config.yaml
horizontal_flip: true
loss: "mse"
encoder_norm_position: "pre"
encoder_mlp_ratio: 4
encoder_qk_norm: false
encoder_parallel_block: false
encoder_layers: 8
decoder_width: 192
decoder_layers: 6
optimizer: "soap"
beta2: 0.95
lr: 0.0032
one_sided: false
lr_schedule: "cosine"
final_lr_fraction: 0.01
Rows from block 7 of the encoder of a small masked image model, named by matrix and row number. Rows with one number belong to one neuron. Each number is 500 + 50 x the weight over its row's rms, rounded and kept within 0 to 999. All counts start at 0. Numbers have three digits each.
Before each neuron's rows are labels from the 100 images, of 14976, where the neuron reaches its highest value: "responds to" is what is common among them. Only what is clearly more common there than usual is listed. The data: microscope photos of single blood and bone marrow cells.
# fc1: MLP up (encoder.blocks.7.mlp.fc1.weight, 640x160), inputs 0-79
# fc2: MLP down (encoder.blocks.7.mlp.fc2.weight, 160x640, transposed), outputs 0-79

responds to: smear: peripheral blood; cell type: lymphocyte
fc1.184:469488581522534494422427524559514416457553529559594485498496453424463417495452494499481616456521531497510510588461497373606526533589517582471490548499532555503512485462512397434501514455543551438566540524472469492493556573478497613413542430
fc2.184:491546535511404515506535483508535573507500570428482557449605510533443428551569469575531493429564542497425480396542503529551563462422498473541620519475537494444494487566429557555500589530551459499525490506496496483486520541480458473397389459

responds to: smear: peripheral blood
fc1.169:577516461537532535527532494538559443557439495543519516584532534455441443561546469503453516469522524504445471574449496517464449462503452537520460454646432565587538514536516507417491575529496568464575461574522432478469490489593534455482498517
fc2.169:492472546554399505512405495489470516519513573503536507455467500430483431514585445530470537486513610504515531435515542493600570553430567482526602556498546394432498458507475500527492552509524488460541492507466432525520487569527426544389446375

responds to: smear: peripheral blood; cell type: segmented neutrophil
fc1.569:454437455438541496475520530590484462527415459598558577504500488450492477513511491522568471476466419476388521522562539570539453423489460576486546451459388497454528468443516544471464457516458444391509538524483509568493493546541543468546577487
fc2.569:469605549578351566449449478496491492553530575521443512441541521497459453482509522539481565482521607546512452524459529493568570427441566482460552552482616516503558509499456509548464487533584530573556574553530475466515600585528455521366444452

responds to: cell type: promyelocyte
fc1.563:451441594500562452524448436517536503553522555540537491510478617485550534547537424471439479501401475574483572437444485547483498482635552450469472479472584454557530527519535406504513594495495491507530508420494536519569450532461505412461503378
fc2.563:497616570491364515517510507494503557507516522489440544373555492479504444529601450557474525448556603532457469440502466542553573504430562452519542530510509480415468504532493556500444553565571496486547498539500447504488554532528452515413424438

responds to: cell type: segmented neutrophil
fc1.380:519511492563522415501449603494532417516568469448445463478488450456459529470534565456559514484393561456480539494429585470501507467446543522566514465487485627582521451470500477534527484470508511466497460457463496479444559507532517445468457468
fc2.380:479513541492403550459517445498483645481483586523477562463557501496470436529578457580436526429498614573459478484505443552590569519474484454504560546517548448456498464561468606511475526548547502521514556545449444455520566537469480488429416449

responds to: smear: peripheral blood; cell type: lymphocyte
fc1.183:405427491479504472513511445534431481427505456502546470463540497555552506476415473485522508451536508504451427471517490449582416585502531549498504509554521456519394507604472440437476511480454542521553534478532463478533555572508530454592581449
fc2.183:456573593530473528520477452492581524483483547454481583453528475474498408554585478482503561472558594518505523463513490537589602510425455502500558481452517450466539453547461538558478530535543454435559482525463516491554515488530446489401375440

responds to: cell type: promyelocyte
fc1.10:479426453559501485488469433613507464484483455569565473466519471615460554386480520500487469462486483447602487584452516466549496514427519479494579431517424603498501550498522478452512552544444426507539492534484445517424498461465572597549497485
fc2.10:577430523428516460522536455412531515552414577495421534486477527501527457553492526501456432433469527487486530622510564457538403493508517412591502448621535507470505388504403540482524404495467496549447545515437543546541608414523499448546527462

responds to: cell type: promyelocyte
fc1.278:501420519456441518469554540437442504469447477487519534468577543515527433471459528500557461376461486503517517520440625508603490504557577471557526561481463495530497486463499466370445515541566428525378559415514484533548509539566571385539448421
fc2.278:449570550509536494443508430577485527551480540498463532419388548447529466540535508545367450590532502482501540483437475567448523493466566484518501493543435466492531530522513569540441511581454548545516448464616529512519537531557443460536549594

responds to: cell type: promyelocyte
fc1.621:414531480546482536452448486502539533541474473540539508486465484451512554489565399523400536506452618440420472504413476492516562574562440553600474472421505476486521533512524574462523527464572585460537513469546535468491501467535519429416489552
fc2.621:543518487503454491497467561524428514469496524480447525462546450456503424501501552543505545533534520584511515560485500567506385501503512481467597528537484481494476457518431501525503548549544444527561402545485487420487574465497536583401522453

responds to: smear: peripheral blood
fc1.454:503404597512460584434473628512562486487489479485474498428525585493521450524478467450474509528500442474507485488584588515514512520444449453484422498498424572560501488519464455494482518460411370513516481534442525456516545490526369459568459411
fc2.454:476533506482452520597499391475466555499524523502421528483536506487531493557575462522475487425510531463539430454546464502544598505539559618521550478471579519457420497542423539517438566495584597492548504487521469553410479572487492488387481526

responds to: cell type: artefact
fc1.407:562560466594478516433544438477471526472514462315516552541504454518497478456567516490555538477520480472456459496548457578483536434495483558500480545465539521430497544476520482416520422517539520493439590571528535583534465436582522465520524481
fc2.407:481499466517454532582476532522518556516516506493528563439537524478451417557561501535495516414559553541447459453534470550622581586480561466489544561428552492477493423543428506515415622516525570446527465535508525466521529521439438516322464467

responds to: cell type: segmented neutrophil; smear: peripheral blood
fc1.231:491377549480479500475532619544430476496518440407521427457582517488485567414469521543515500411481401572502532539507529465503539513562463593398456480500503460577512544423441451518504506484444485446516517538462445442514478412563446522479481424
fc2.231:538575514565522595514531454506523574521415590524516472412502491424488406557541468491426535458549527467454459501487453439473560448456491416523581516516523516501527400545559537464448568542559464442584448514576508475520440494455535546404504574

responds to: cell type: artefact
fc1.466:472391445503499576599445468414481447502482509493510553481519524505446524490523516494577539614467517498503377560536428516471518458489504484466392554514536514457517603480626512481508550448518515437436441582578542467490508542490543484522533564
fc2.466:544521546547441463484530469496574643493561507513473505478550553423447410566566429552475475577521583576481602396494481456470603481458457527557504515569480511375474445563431483510394512558539582564606565460493441572479470480509418476506394435

responds to: cell type: promyelocyte
fc1.383:492437597537455476504503499501497480512594539365535468444496648445470455527513497488469442578513471591540520448439597527530436387503495566437504496505461436538451438543522516470491470559538495409475573419488523446504497527523546461522569445
fc2.383:508536504550410515455492463538456495491488537560403601484532465602536405510570510470435486488531539570458542434503439545552625541467539461499607552536460535444526415534469575534350528495551491488511455535553430511553542638449410483455420481