A small masked image model, trained from scratch.
Model: 48-pixel images, encoder arch vit, encoder norm layernorm, encoder activation star_relu, encoder layers 8, encoder width 160, decoder width 192, decoder layers 6.
Training: soap at rate 0.0032, 12700 steps, batches of 128.
Data: trained on microscope photos of single blood and bone marrow cells, 48542 training examples, 33.5 epochs.
Rows from block 6 of the encoder of a small masked image model, named by matrix and row number. Rows with one number belong to one neuron. Each number is 128 + 24 x the weight over its row's rms, rounded and kept within 0 to 255. All counts start at 0. Numbers have three digits each.
Before each neuron's rows are labels from the 100 images, of 14976, where the neuron reaches its highest value: "top examples" is what is common among them; "place" is the part of the image that holds the peak. Only what is clearly more common there than usual is listed. The data: microscope photos of single blood and bone marrow cells. In brackets: how many of the 100.
# fc1: MLP up (encoder.blocks.6.mlp.fc1.weight, 640x160), inputs 0-79
# fc2: MLP down (encoder.blocks.6.mlp.fc2.weight, 160x640, transposed), outputs 0-79

top examples: cell type: promyelocyte (36)
place: top centre (76)
fc1.107:103140144093117116098161122131150157157175104140105132133160135150155137147097129103104142104108113122081118110122116104148109117151157138095117121108139085084103050140125122141143109164165176100139081097151131122127150104151142140143173149
fc2.107:115138125143117102123120119164143121141154093111101173128109137121073148140093132131152147106132156133166113140142121124120144120102103167131108137131116133111148131089194128129124131138109072128117127079149094136124146149103103096129082128

top examples: cell type: eosinophil (27)
place: centre (25); bottom centre (25)
fc1.38:129117144132119117124140133166170099104158088125099121105095143110153137126159130147113100112079144089128156126124151177113104168177114095132114141112107105158097124129098155140147138121156151152136145139127089134149135129142133140138153111
fc2.38:116121169109076130102137121150088159106135143145135150140161107144100099158148153102115155122169114137055143132134153103154173127119114140162143136111151149075102141144140105092087177142136162080146164117090169114137147128122102117101118088

top examples: cell type: erythroblast (45); cell type: lymphocyte (38)
place: centre (98)
fc1.101:155160121140155141132157119141100095131144135157090141128161144107133115144082112124123122092136141102110176130106160083136144091079126096156146126097120188134129097162155128100183161123113121134174126121111108109155136131149131168129171153
fc2.101:127127197120104108082118129132148157116139092143124136132178125141069108137142149111135154136111155128072125107129096156131182132102133159113124135110117108119130139127133122130122170146141126098161122124088135083124146107115132134102094074

top examples: cell type: blast (25)
place: top left (61); top centre (31)
fc1.264:124121111128101114148140159131116094133122098157149154157142103110100130152137128082170091122109114134121150115153111136125128128116128138117127151136117115130130143163150143107122120122097126138085172125114091112131125128179155134155106171
fc2.264:138115143123085204121144118149124187113129150093143101130109159136116120192142116105089120132136113107069142119141137089146124140144130123140133109144132151097117126107096139159121114154145138146154100156133153133109148136107081152094103133

top examples: cell type: segmented neutrophil (62)
place: bottom centre (60)
fc1.359:162115097102126118138090139131085132120136136146165125148167108124155150098138100176165136126140112132084184115101126126119152107126124142117135124107129145114124125148152130090129155098106088141128150139128129127141091074127131139143195112
fc2.359:081119145111121131108121142116149127140107112128104107117109117169096083108096125099179080147134149098137115178099193127080119129118147147132103109068135141149125126124093120123147117161116119128123180128154083112139120161104196116112115134

top examples: cell type: blast (25)
place: top left (41); top centre (26)
fc1.614:093141176142123200111111141117133084102143121102145105132081137072087124120119112112169103119127096125121156126117110172129141139141130156136185100121124130093171137116121136134124112140115173118106168099124140120105162117156128134110173136
fc2.614:163125125095094113161170120139104153160104164145098151118177138167182106167160118118100172146120102153098109128131114144101137141128129104123094131128133140101091112184117081105103168156173143102126130141121118127133152124116119101145137098

top examples: cell type: erythroblast (34)
place: middle right (98)
fc1.259:141154105136148105092142178100104106145088124115085126097146123141159116132116132166128125142141120163156118110099144114117108125167135139098113145141168130161114119137130132099119116110133138157130159093090140154159116108119080130140126161
fc2.259:131143184119076150092119149136103143106136115131152101136168144128114136104171123141136157144128131139089156108126143146159170130127140165123138147113122136102141149174126116139135156101131133107138124136120145110107149105134086183103146087

top examples: cell type: artefact (30)
place: bottom right (52); bottom left (48)
fc1.247:138167089131139167134086117112169128117169154165139152138166149144122172156142127143101118180128157094115143126111112138111125138152093134153121114081109119091138107106112160133149099151160126133131122109125158123127091160093161132120150087
fc2.247:090092130161181125140111169122113125144136109106117115117148094111116122088105146133153103129171127165175127131111094100107084120139119085133094120145139124151113116091104092137123083092131118133085142132171115128152121122127097138150116168

top examples: cell type: erythroblast (34)
place: top centre (49)
fc1.80:099152156118127136157088113075161123157101122152130089152103134103149116087119156119115142162101155103142122151119121090134121111149165109086095095107120142122077140140135148167123130138149151131110124137140113085122088152109125143117107129
fc2.80:127143170146114125080115129098108123139101115144168153153179113115093099129149121134112153122133144143112134120105137137147193097095143168161167142118112106122132120141119123110108173125162148096160149136118134123131165137135108125103149113

top examples: smear: peripheral blood (39)
place: middle right (52); middle left (30)
fc1.62:119126169122146108144124108164157136148131130144142137126140160143129129139104125116153142155113118166157163121150110160166161083115147146205131157132139159141119116116135147116149104079063147134142094129132120139128145105140104150135134103
fc2.62:137140103083099119060148161142165138123140144154112124108121165086097147137153136125117131120162126120127129160120170144138126136091141141110180108111133113096093182117114122122132145112129125092132138170149136114106107139160093135100110105

top examples: cell type: blast (25)
place: top centre (56); top left (37)
fc1.600:076175134124101108172128143141154111155122141139127111184134154150137145162135122071084111124132126102081110087144095123136138113112136094079132095113136112081141154100151150141157116133124148132157119113146106108139139132100140145099151164
fc2.600:118101154134107158113159117173140161114141122147085161091125128136111144181120104138165115113134137104053156125144138103138113158125130133117142138124147138077095154164127138111148090149114146136132130115085148173115118122100116146080102090

top examples: cell type: plasma cell (30)
place: top centre (74)
fc1.385:093125150092157143109143154143141125186153105119145115115149172072127115149111101107158127107139112147131136106141194139102093122096110162104121095118140113129070085162104124133113113144118177140108115078156121123094109092108137167096169119
fc2.385:135142144145059084109099091145118133099175136141099165144134144139122102152128158128121142130111126123073149146117126135180174129120110156136146147088122105115121134108141116111139136145153124087142148160110118135106144124151125154108117112

top examples: cell type: promyelocyte (28)
place: bottom right (70)
fc1.487:105121169120113144121129133141132124103146138152131133145088141122129140112109156159104151155129102185106133105155183115114130124129131087147119089072071125127149138064125140099181149089115111181133115097150156132111132173130109154096150141
fc2.487:133136112122105095159164128139113095117152157135090129123117128148138158141107137140156123156156111061079069155154086117120087119124135122062129124147161138156100150117152106160101060141100131090124162159112117136097162125128134153121126101

top examples: cell type: proerythroblast (25)
place: top left (55)
fc1.143:053179125141160144133129179141136095155107166148117100178119156143130129140106079106114138086130113159138122135092102165171135128119125133099106145123155114104155139116132103129127124160165105143134122109097166118114130145119129154127121140
fc2.143:132148137125124115144165102167113136103111075155095181123120120160129156152146119142157121134119137117077161122124100148108132157140145136137104088109153118121123132164110107127157102158124142136119152120123084148116108117136102108131105076

top examples: smear: peripheral blood (39)
place: bottom left (45)
fc1.192:185083139132145107125071145135093106110145117134097118115160131141087115113174154143113160142137127120139131173154165089142125111135132130090106138141109114155132139081180136095113102114133137078130110097125124109082144165146103124118114149
fc2.192:165118154140117162108170100129194168142119106077134157132147177139119142108127100166114112092161102136133131117150170121110136130113149175130180120129125114134148143134106095108110093097105128141087139095151133095154112113124128140115118121

top examples: cell type: eosinophil (47)
place: centre (47)
fc1.415:121139113169139132131167142128139116085112106154134121121094132188144153128133113118104077101128077092102139144139167107175143110113118103118129130158116160153103143107130105149105131106114102114105144137126072133136120128099132123153086132
fc2.415:129127137096109116130114125123121110146116146139097133122138128103119111136128098133125113103106128110100142123151104091088063131147134054113131149119095154122118146110128151131120126111120154120139121165090155143119169178150084168147133124

top examples: cell type: erythroblast (34)
place: bottom centre (78)
fc1.140:119108151120144150151102077147154115155149151154098103116160164157153117143059152122169156138122119136095174144111106162115093143134164130139128143140104106135107122096119130125141109119119098133096124155125109126104080155156115114127091153
fc2.140:142165133116078129071107142111107146093108141123131148124138133102104101160165087129117156143139122156107104125109123097150167126131110202124147160134152141108157116116113098136091113094119128096151139121157167142120181116115105140128152106

top examples: cell type: plasma cell (36); cell type: promyelocyte (36)
place: top left (37); middle left (31)
fc1.45:127142139145147116147113106107144129135105108119095161135149153165172156153140114170134117146118130096144072130157110137091131172092147078090093130105080121132113095140094126148142122129126148147125095132164140140137080140103153130090129162
fc2.45:101164147114112129087134139156133110102112084168131157148127140156123121153122096128150162119112155111083162139120071103178141109115120144129184153097153093120108128156176157118136170170102144125167120168135132142118132134104137143118118071

top examples: cell type: lymphocyte (39)
place: bottom left (47)
fc1.152:107096122124123136134109161141136175139176114104093165109134114154108108117102140124111139185114125130145119092112170119154087117109115170103069139152132122125080147158114105110139123148159157144090097121137095114121157179104145137116146136
fc2.152:099134107162103122077135121120176120092129136134096132163127130111146150146102106152136125094133116150106124125122089117144190146117106195120160132089148116166102124134120143124125168133127094144119074110146169163161105149148121129120107125

top examples: cell type: promyelocyte (27)
place: middle left (46); centre (38)
fc1.466:132190112167141170119178119152123098081122130151129126134113138141173152104174098158135062116155103120121139138125130056154148112067167106151133133154108136175126103158135136183128137101146112172116133159127124103125116143130144137145123131
fc2.466:119151149121085105121083139122117132169145137125146151126185124105148133126129153114118152114118105112115135167115123160104154128142116103128119154125123133080117112082129095118152121145129139103146155122083122142116157108129085145147159130

top examples: cell type: segmented neutrophil (58)
place: centre (30)
fc1.638:146112159165117148113129132117127166138154143130112102083145181079136106109131146114146114158138113151149113122094182150164073130126098125119129139118137079178125080152149149112118140088140104062119133141152130112137092089119154142158115091
fc2.638:123079184126103133122140130144103097092123121156128203109158132159137110113122120103118147118136113179099155121124182137151160092123152154131133122138098121135129113137090116100117125151134144115140180135119101123117149125141110153077153129

top examples: smear: peripheral blood (86); cell type: eosinophil (68)
place: centre (84)
fc1.449:136089132155161150141130110130129111097128126114115114137126166122114117095116132127108168107124121141132111218100136144139134099103120125140131142140103138156144142098111110119088128074102111130119151113080105104133163101160157111125136104
fc2.449:145164138098074110098084084109139138120089142132151111127122140148140116154166124130182137140130117157086149133118158122124094133174162104132158127127119131100093129134124105139125106155148144103146141122115114105084123146150088147108164146

top examples: cell type: promyelocyte (40)
place: bottom centre (78)
fc1.409:111086088128194147154162141136147158147098143155146150137139183137130154160109150114134110147108111115156129121128129150116143129113108093124141078128140157103134127121116111098089103103151142139109088145105117124102070124145116155107128108
fc2.409:126160154130098103106121131146082137157092137121145159152130149119123134148126122128114174103146145149117133114113104111148178122113122136134144114135128122109113151130127135137132154148169089127191141103134120133143173147120085139127135114

top examples: cell type: segmented neutrophil (49)
place: top centre (61)
fc1.371:141155119153105133150127155122104113133113108100164144135151184157110114098074102138148130156144115190132139147100161139123121168155149122133146087101149142150152143106121143120179165108132151117159188088133156112139108139155093165119126135
fc2.371:087103161149095144082137134115152170117131112134107119066124144120135102169154127110123096106146120107110130114150147133157147107148122131089090147142126135062099100157102144164107107144140154131144103142085134162085149098123170110106118088

top examples: cell type: segmented neutrophil (40)
place: bottom right (49)
fc1.263:184103079159102129122126128118079125134115130160097110122107085150170115103140135135150152128140130152113129151083179128142133137146122118172148153142102138162118127107123098088086142116172082095112165112109081148091130153155167106140130127
fc2.263:106088179091154116112133105094160157106103110109151103086126123133117133123100117145087126136114107158141169096120145149162083099110146163129102103120127118142133137143073118152132112177136191162169152161108145119148144106158125140125119163

top examples: cell type: lymphocyte (36)
place: top centre (82)
fc1.401:087178101135108143153147145137137140138139125124122151119166083099116085150102132147144115102097122131116110153140126085102168088124108125130144127125117114126149077136128103128168098143134178133139123139186133106061169098091146121141132118
fc2.401:146156118156087089129117103152121159184115134130118140152096153153119140130125131087116158073112134169085162140131134148097174148075147146117102127075137160124144123101137145119083172149138095099153086097117150135109123149133139110102124122

top examples: cell type: blast (25)
place: bottom centre (70)
fc1.302:137175097099168137136135096130110127089129169183129092099102063138145093108132133099159074146120098107121124132170133152091154083105117104121181125135093092136150154113113138148178134130123137148148177161136102128104131113091142134157141140
fc2.302:092155179132094101129116134142129140176117118142096144116186157093100105147129152116128128141146149179108140111117095104139111184169124145131130135127121138106104143162133111133138132144133109120151138101104163163137170152116089148120103137

top examples: smear: peripheral blood (68)
place: bottom right (53)
fc1.276:124134116140145129180126119111147125155137127143146121147120104106125168108114060111113133168067123123121125119121142161096191148131117091095117143115166139151094091139157129149164110162112104097124134130119167104165167141100152159186117147
fc2.276:113118124138068149118150132170131145108146149146101127111132119142115128136131123114159124119140149131077134167148117093127116160116084146129124138142142145083080140158121124129114110093119143133144124119102160177127129110110103167077117094

top examples: cell type: blast (26)
place: bottom right (33); middle left (28)
fc1.5:130130068156103110131147159126121138116110138145162118151148140113126131111129153135125127136130154131128117098119130107142110138109129105137123135074108175054115125136157097133105112087143119157152102157093122136102163179148134203165140128
fc2.5:117141170092106149100111130136115118148136118123128185102118133147127140119127138128110166097154118142126154135113114178152170159126109144123158134137114119151154139154111135108114136140124145135142169113130111119116108087121094116111126099

top examples: cell type: lymphocyte (34)
place: middle left (38)
fc1.548:106143125141143117121124119149105130171108105186101116111131116141122114128079145140106117128134180118133114127129100133118114122165162132154152128099109130126080143062142160149170127128131127151153145118089106128148143106135136165118110169
fc2.548:124132178139075120112127130140125156104140155119115152077167143123122129147154097144138141097120143143087132132107159130194163138088097126130139139134144091113100141171118148141103141088148127098154126145111155158122112142147090135086119063

top examples: cell type: erythroblast (72)
place: centre (61)
fc1.59:122142117138140139088072154122053121123176163145124092141153139096096132145126109136105160135155125143149152082122127139155153113131139147076118162157151157122128119121144141115121112145081094172096073093137095105160127063148138192156111103
fc2.59:106114158109075115083150114122181164121158125155114156107176133149105137134139136116144172159132103128071134136142121134121157141118135166113158110101104147120089174150103102127134185105104130073100120127100119130092120107130125183119134111

top examples: smear: peripheral blood (62); cell type: lymphocyte (50)
place: centre (70)
fc1.576:120125175082081127129134125128110129146155101155088071106120111126091142111127118153146164125103118156168126088096164131137131151122086133110140114130108143110144105152103132068129153105143112129140109150163125148141107154174169184095143132
fc2.576:153120147129073136085120142159168136116085149115148148120154145149133147141159141112091122130140124099116160116144140080139127083109139157119107132168124150139096111098155098149157135125143115122162152103147119121098143092111091108135097098

top examples: cell type: erythroblast (46)
place: top centre (55)
fc1.117:163135145127130140121137151112129083153079164139113147126172156133134105131116127134123141164160097105119086146058171138126112147105140133121133122128161136127070118098148084123155107126095122160089095091106156112131154136093159178109132136
fc2.117:088130123130137105116126070151120186093151096155104125139139092107126136118106113129173176079128147155092176145140072109156151084146110137140140091121109118156134131133147135108151159155168110115172146160117126139139132108164114136133142123

top examples: cell type: eosinophil (33)
place: centre (32)
fc1.17:151137121166121139130125144086111111093149105156150143123103122126121124134112118114100087108174085094132172170130167123142117129132145095116119160168108148113103105148129121143117150064151082133100154132127087127161109173124108139119159087
fc2.17:086123121110164114112095112148164112131111149093111123089140135144101105108128149150152136145111123132091133122117116138114127139143143126125110123123074155137065145125108128117125116181104138110125148118074132154100139139146124150165143216

top examples: cell type: segmented neutrophil (75)
place: middle left (69); centre (25)
fc1.577:157110164119110125110154151138129152090075111175176112111132145129128117101132139153138108117134133154094101152119126120139162121107113100175141125166130118120115104121104164101096106118133093136127102161144119121137150105146151122133137164
fc2.577:132154092112151169159090104115091104159133149145103141142114122089138124149075137143138072166145086074162116112126151130107073126164130116108112121117104126145122139095155117172154095139112157154136190121129120145145143161123126140153142151

top examples: cell type: proerythroblast (36)
place: bottom centre (25)
fc1.112:126118133128121105135105113137156135147134135156122149124139117109110100118146120133174124118158126111177122147115078098100134136148125125146105065112101142162157125155081125130113112096126107146136126165142139145097136102093125103163179175
fc2.112:100127161154109150116130127129138130162135151090122149148156149119115107140136170114110150106159099154110162134130137123144156082133102110124158148107126120115107113120147092113104108074159168178131134130095110134098128155133072199091102110

top examples: cell type: blast (27)
place: top centre (28)
fc1.570:112113164145122088107114166132126066154136146152157128157104115135134157116118120123180095119146144102121102107145129114147151146075090137107124100056189130129172078141144123140100100129118079122105126128160125131129102133141103127123115124
fc2.570:147137130105122151137140128156138167126145153179079132103144138145128124134112168119113170114113125166075136100110126119105159122108190143125155155114108141102111179136128133133156117171142178112167131109123118109097143134098125143115146106

top examples: cell type: erythroblast (34)
place: middle right (96)
fc1.298:158143108140144136117104143135115131097100159144152138134138145159139108121110118083148116114110137134123132138097129112159123149184155108146115134121194143157119162144116132094118135155118120135126125123142098168116153091128134146130121168
fc2.298:129094172118141126135095127129118131137103094108158126107181097137106176092165122129123135131191099109109129080150149143093139130140124143111087149147133140098147148202113099156141113114126113139141123136116156128152108135150145168127134122

top examples: cell type: segmented neutrophil (52)
place: middle left (29)
fc1.345:120100136174137104161121113135125113095154119121116117114132147110084142137144117192135143140123119115118161127093113159134135110120083088169098154161133121136105145125111115116105121071108153114134118139118046159118189172175129118134132091
fc2.345:121127128097097169112092131144102152148108102151091126160141136114127153115145160121133116133125126142151153159140164142118104154144126095105157105099102123145123117104170149118174164127101119131106124089127153144119118146133084142131122125

top examples: cell type: proerythroblast (41)
place: top centre (81)
fc1.617:132142113124115078116162121169145155150103104168126163144123140129135156147105118114100136082142110112101154154122138144126119134140115151098155119158122083080118141094127108200122107102149106146129113093150108143151112118129157127138117137
fc2.617:123139163104101141106138179137113111123141126102132127135126139138126107162124117139124124157106131132075159112139127087159108156118131167102140119125110107119128148161109104093118157152108119109101157132121099137102186114153084158094125105

top examples: cell type: promyelocyte (29)
place: middle left (42); top left (42)
fc1.242:107112126103151130130114156113122138131122146095118117157098119114126155139093141124156115111129163090111133167108120112146120155105118173143153141086103128145162107149146138107137109171151101135161124195157127140153129090115081134155085183
fc2.242:095190122109132156135136108141139139121124074141103151100141114170129124159155099143120137122087115135138116096089058155149156086130114131117110191123140154114086146185124119130105141122123133117134134079146134111104116152144126130101108078

top examples: cell type: segmented neutrophil (60); smear: peripheral blood (48)
place: middle left (98)
fc1.473:113173168171104085121133143140083166104122101103147098125139152120111155121151110141164097104110092127128121131107118153106099104185146180149129106153176139131102127097125132120104079116162104144149116128087102131157172101154126164111121137
fc2.473:132115084147130127144143145142125104137112124130137158121097150127120124134092130139119122130146174141138104167083118179132124128092148113083168161127107140160136143132103117119136173110127169146122173165146127129065168120141066149095115100

top examples: cell type: promyelocyte (46)
place: bottom right (73); bottom centre (27)
fc1.28:098099122117124121127121096119139083154132103140085115151134120142146111067113135180139112091108136128098170117127132097145136139122148130114125041135113105165180150130122118131141144090118110146122122136131143101091149125116107150107123174
fc2.28:117113151123072161106160151193119164108132169141098147111117148139119127184129121119139133119128140137071156140160114090157129149119092123122155139117146126075108145142127151128148136131130129113146133141101158192106122128136113171086102117

top examples: cell type: plasma cell (41)
place: middle right (51)
fc1.592:120147129104107114104153117116117132184150168096135158084140127132120105080114108105123106129115110132162111148104167109116103121135104104084149120097159123096117132163118124140147149135116122165086146080135094117096125145131164113104139126
fc2.592:127104187124135159129110141139138165126115153138135129132153129122136116148166148137102145144108135170072148108113106135157167102080151171139125097119107133127148136135125107148136152145136162136159131123128164131101115141120110110128120115

top examples: cell type: artefact (40)
place: bottom left (49); bottom right (35)
fc1.504:126129089139105120144130147089128125100146098115138108109094134153184098136105107148130091146152134103154148089178097157108118127134153107109128105115150140148110127106138116184156130163139127160095130183140119129121097146141131123150130116
fc2.504:116147179132091159117141142181145124103132123131082151118122147137105126140130140114144149116130118135059137130138132126167163136079143137099156160136131107115100098131125190120132141124121117113105122123071146140111105114103124126088112098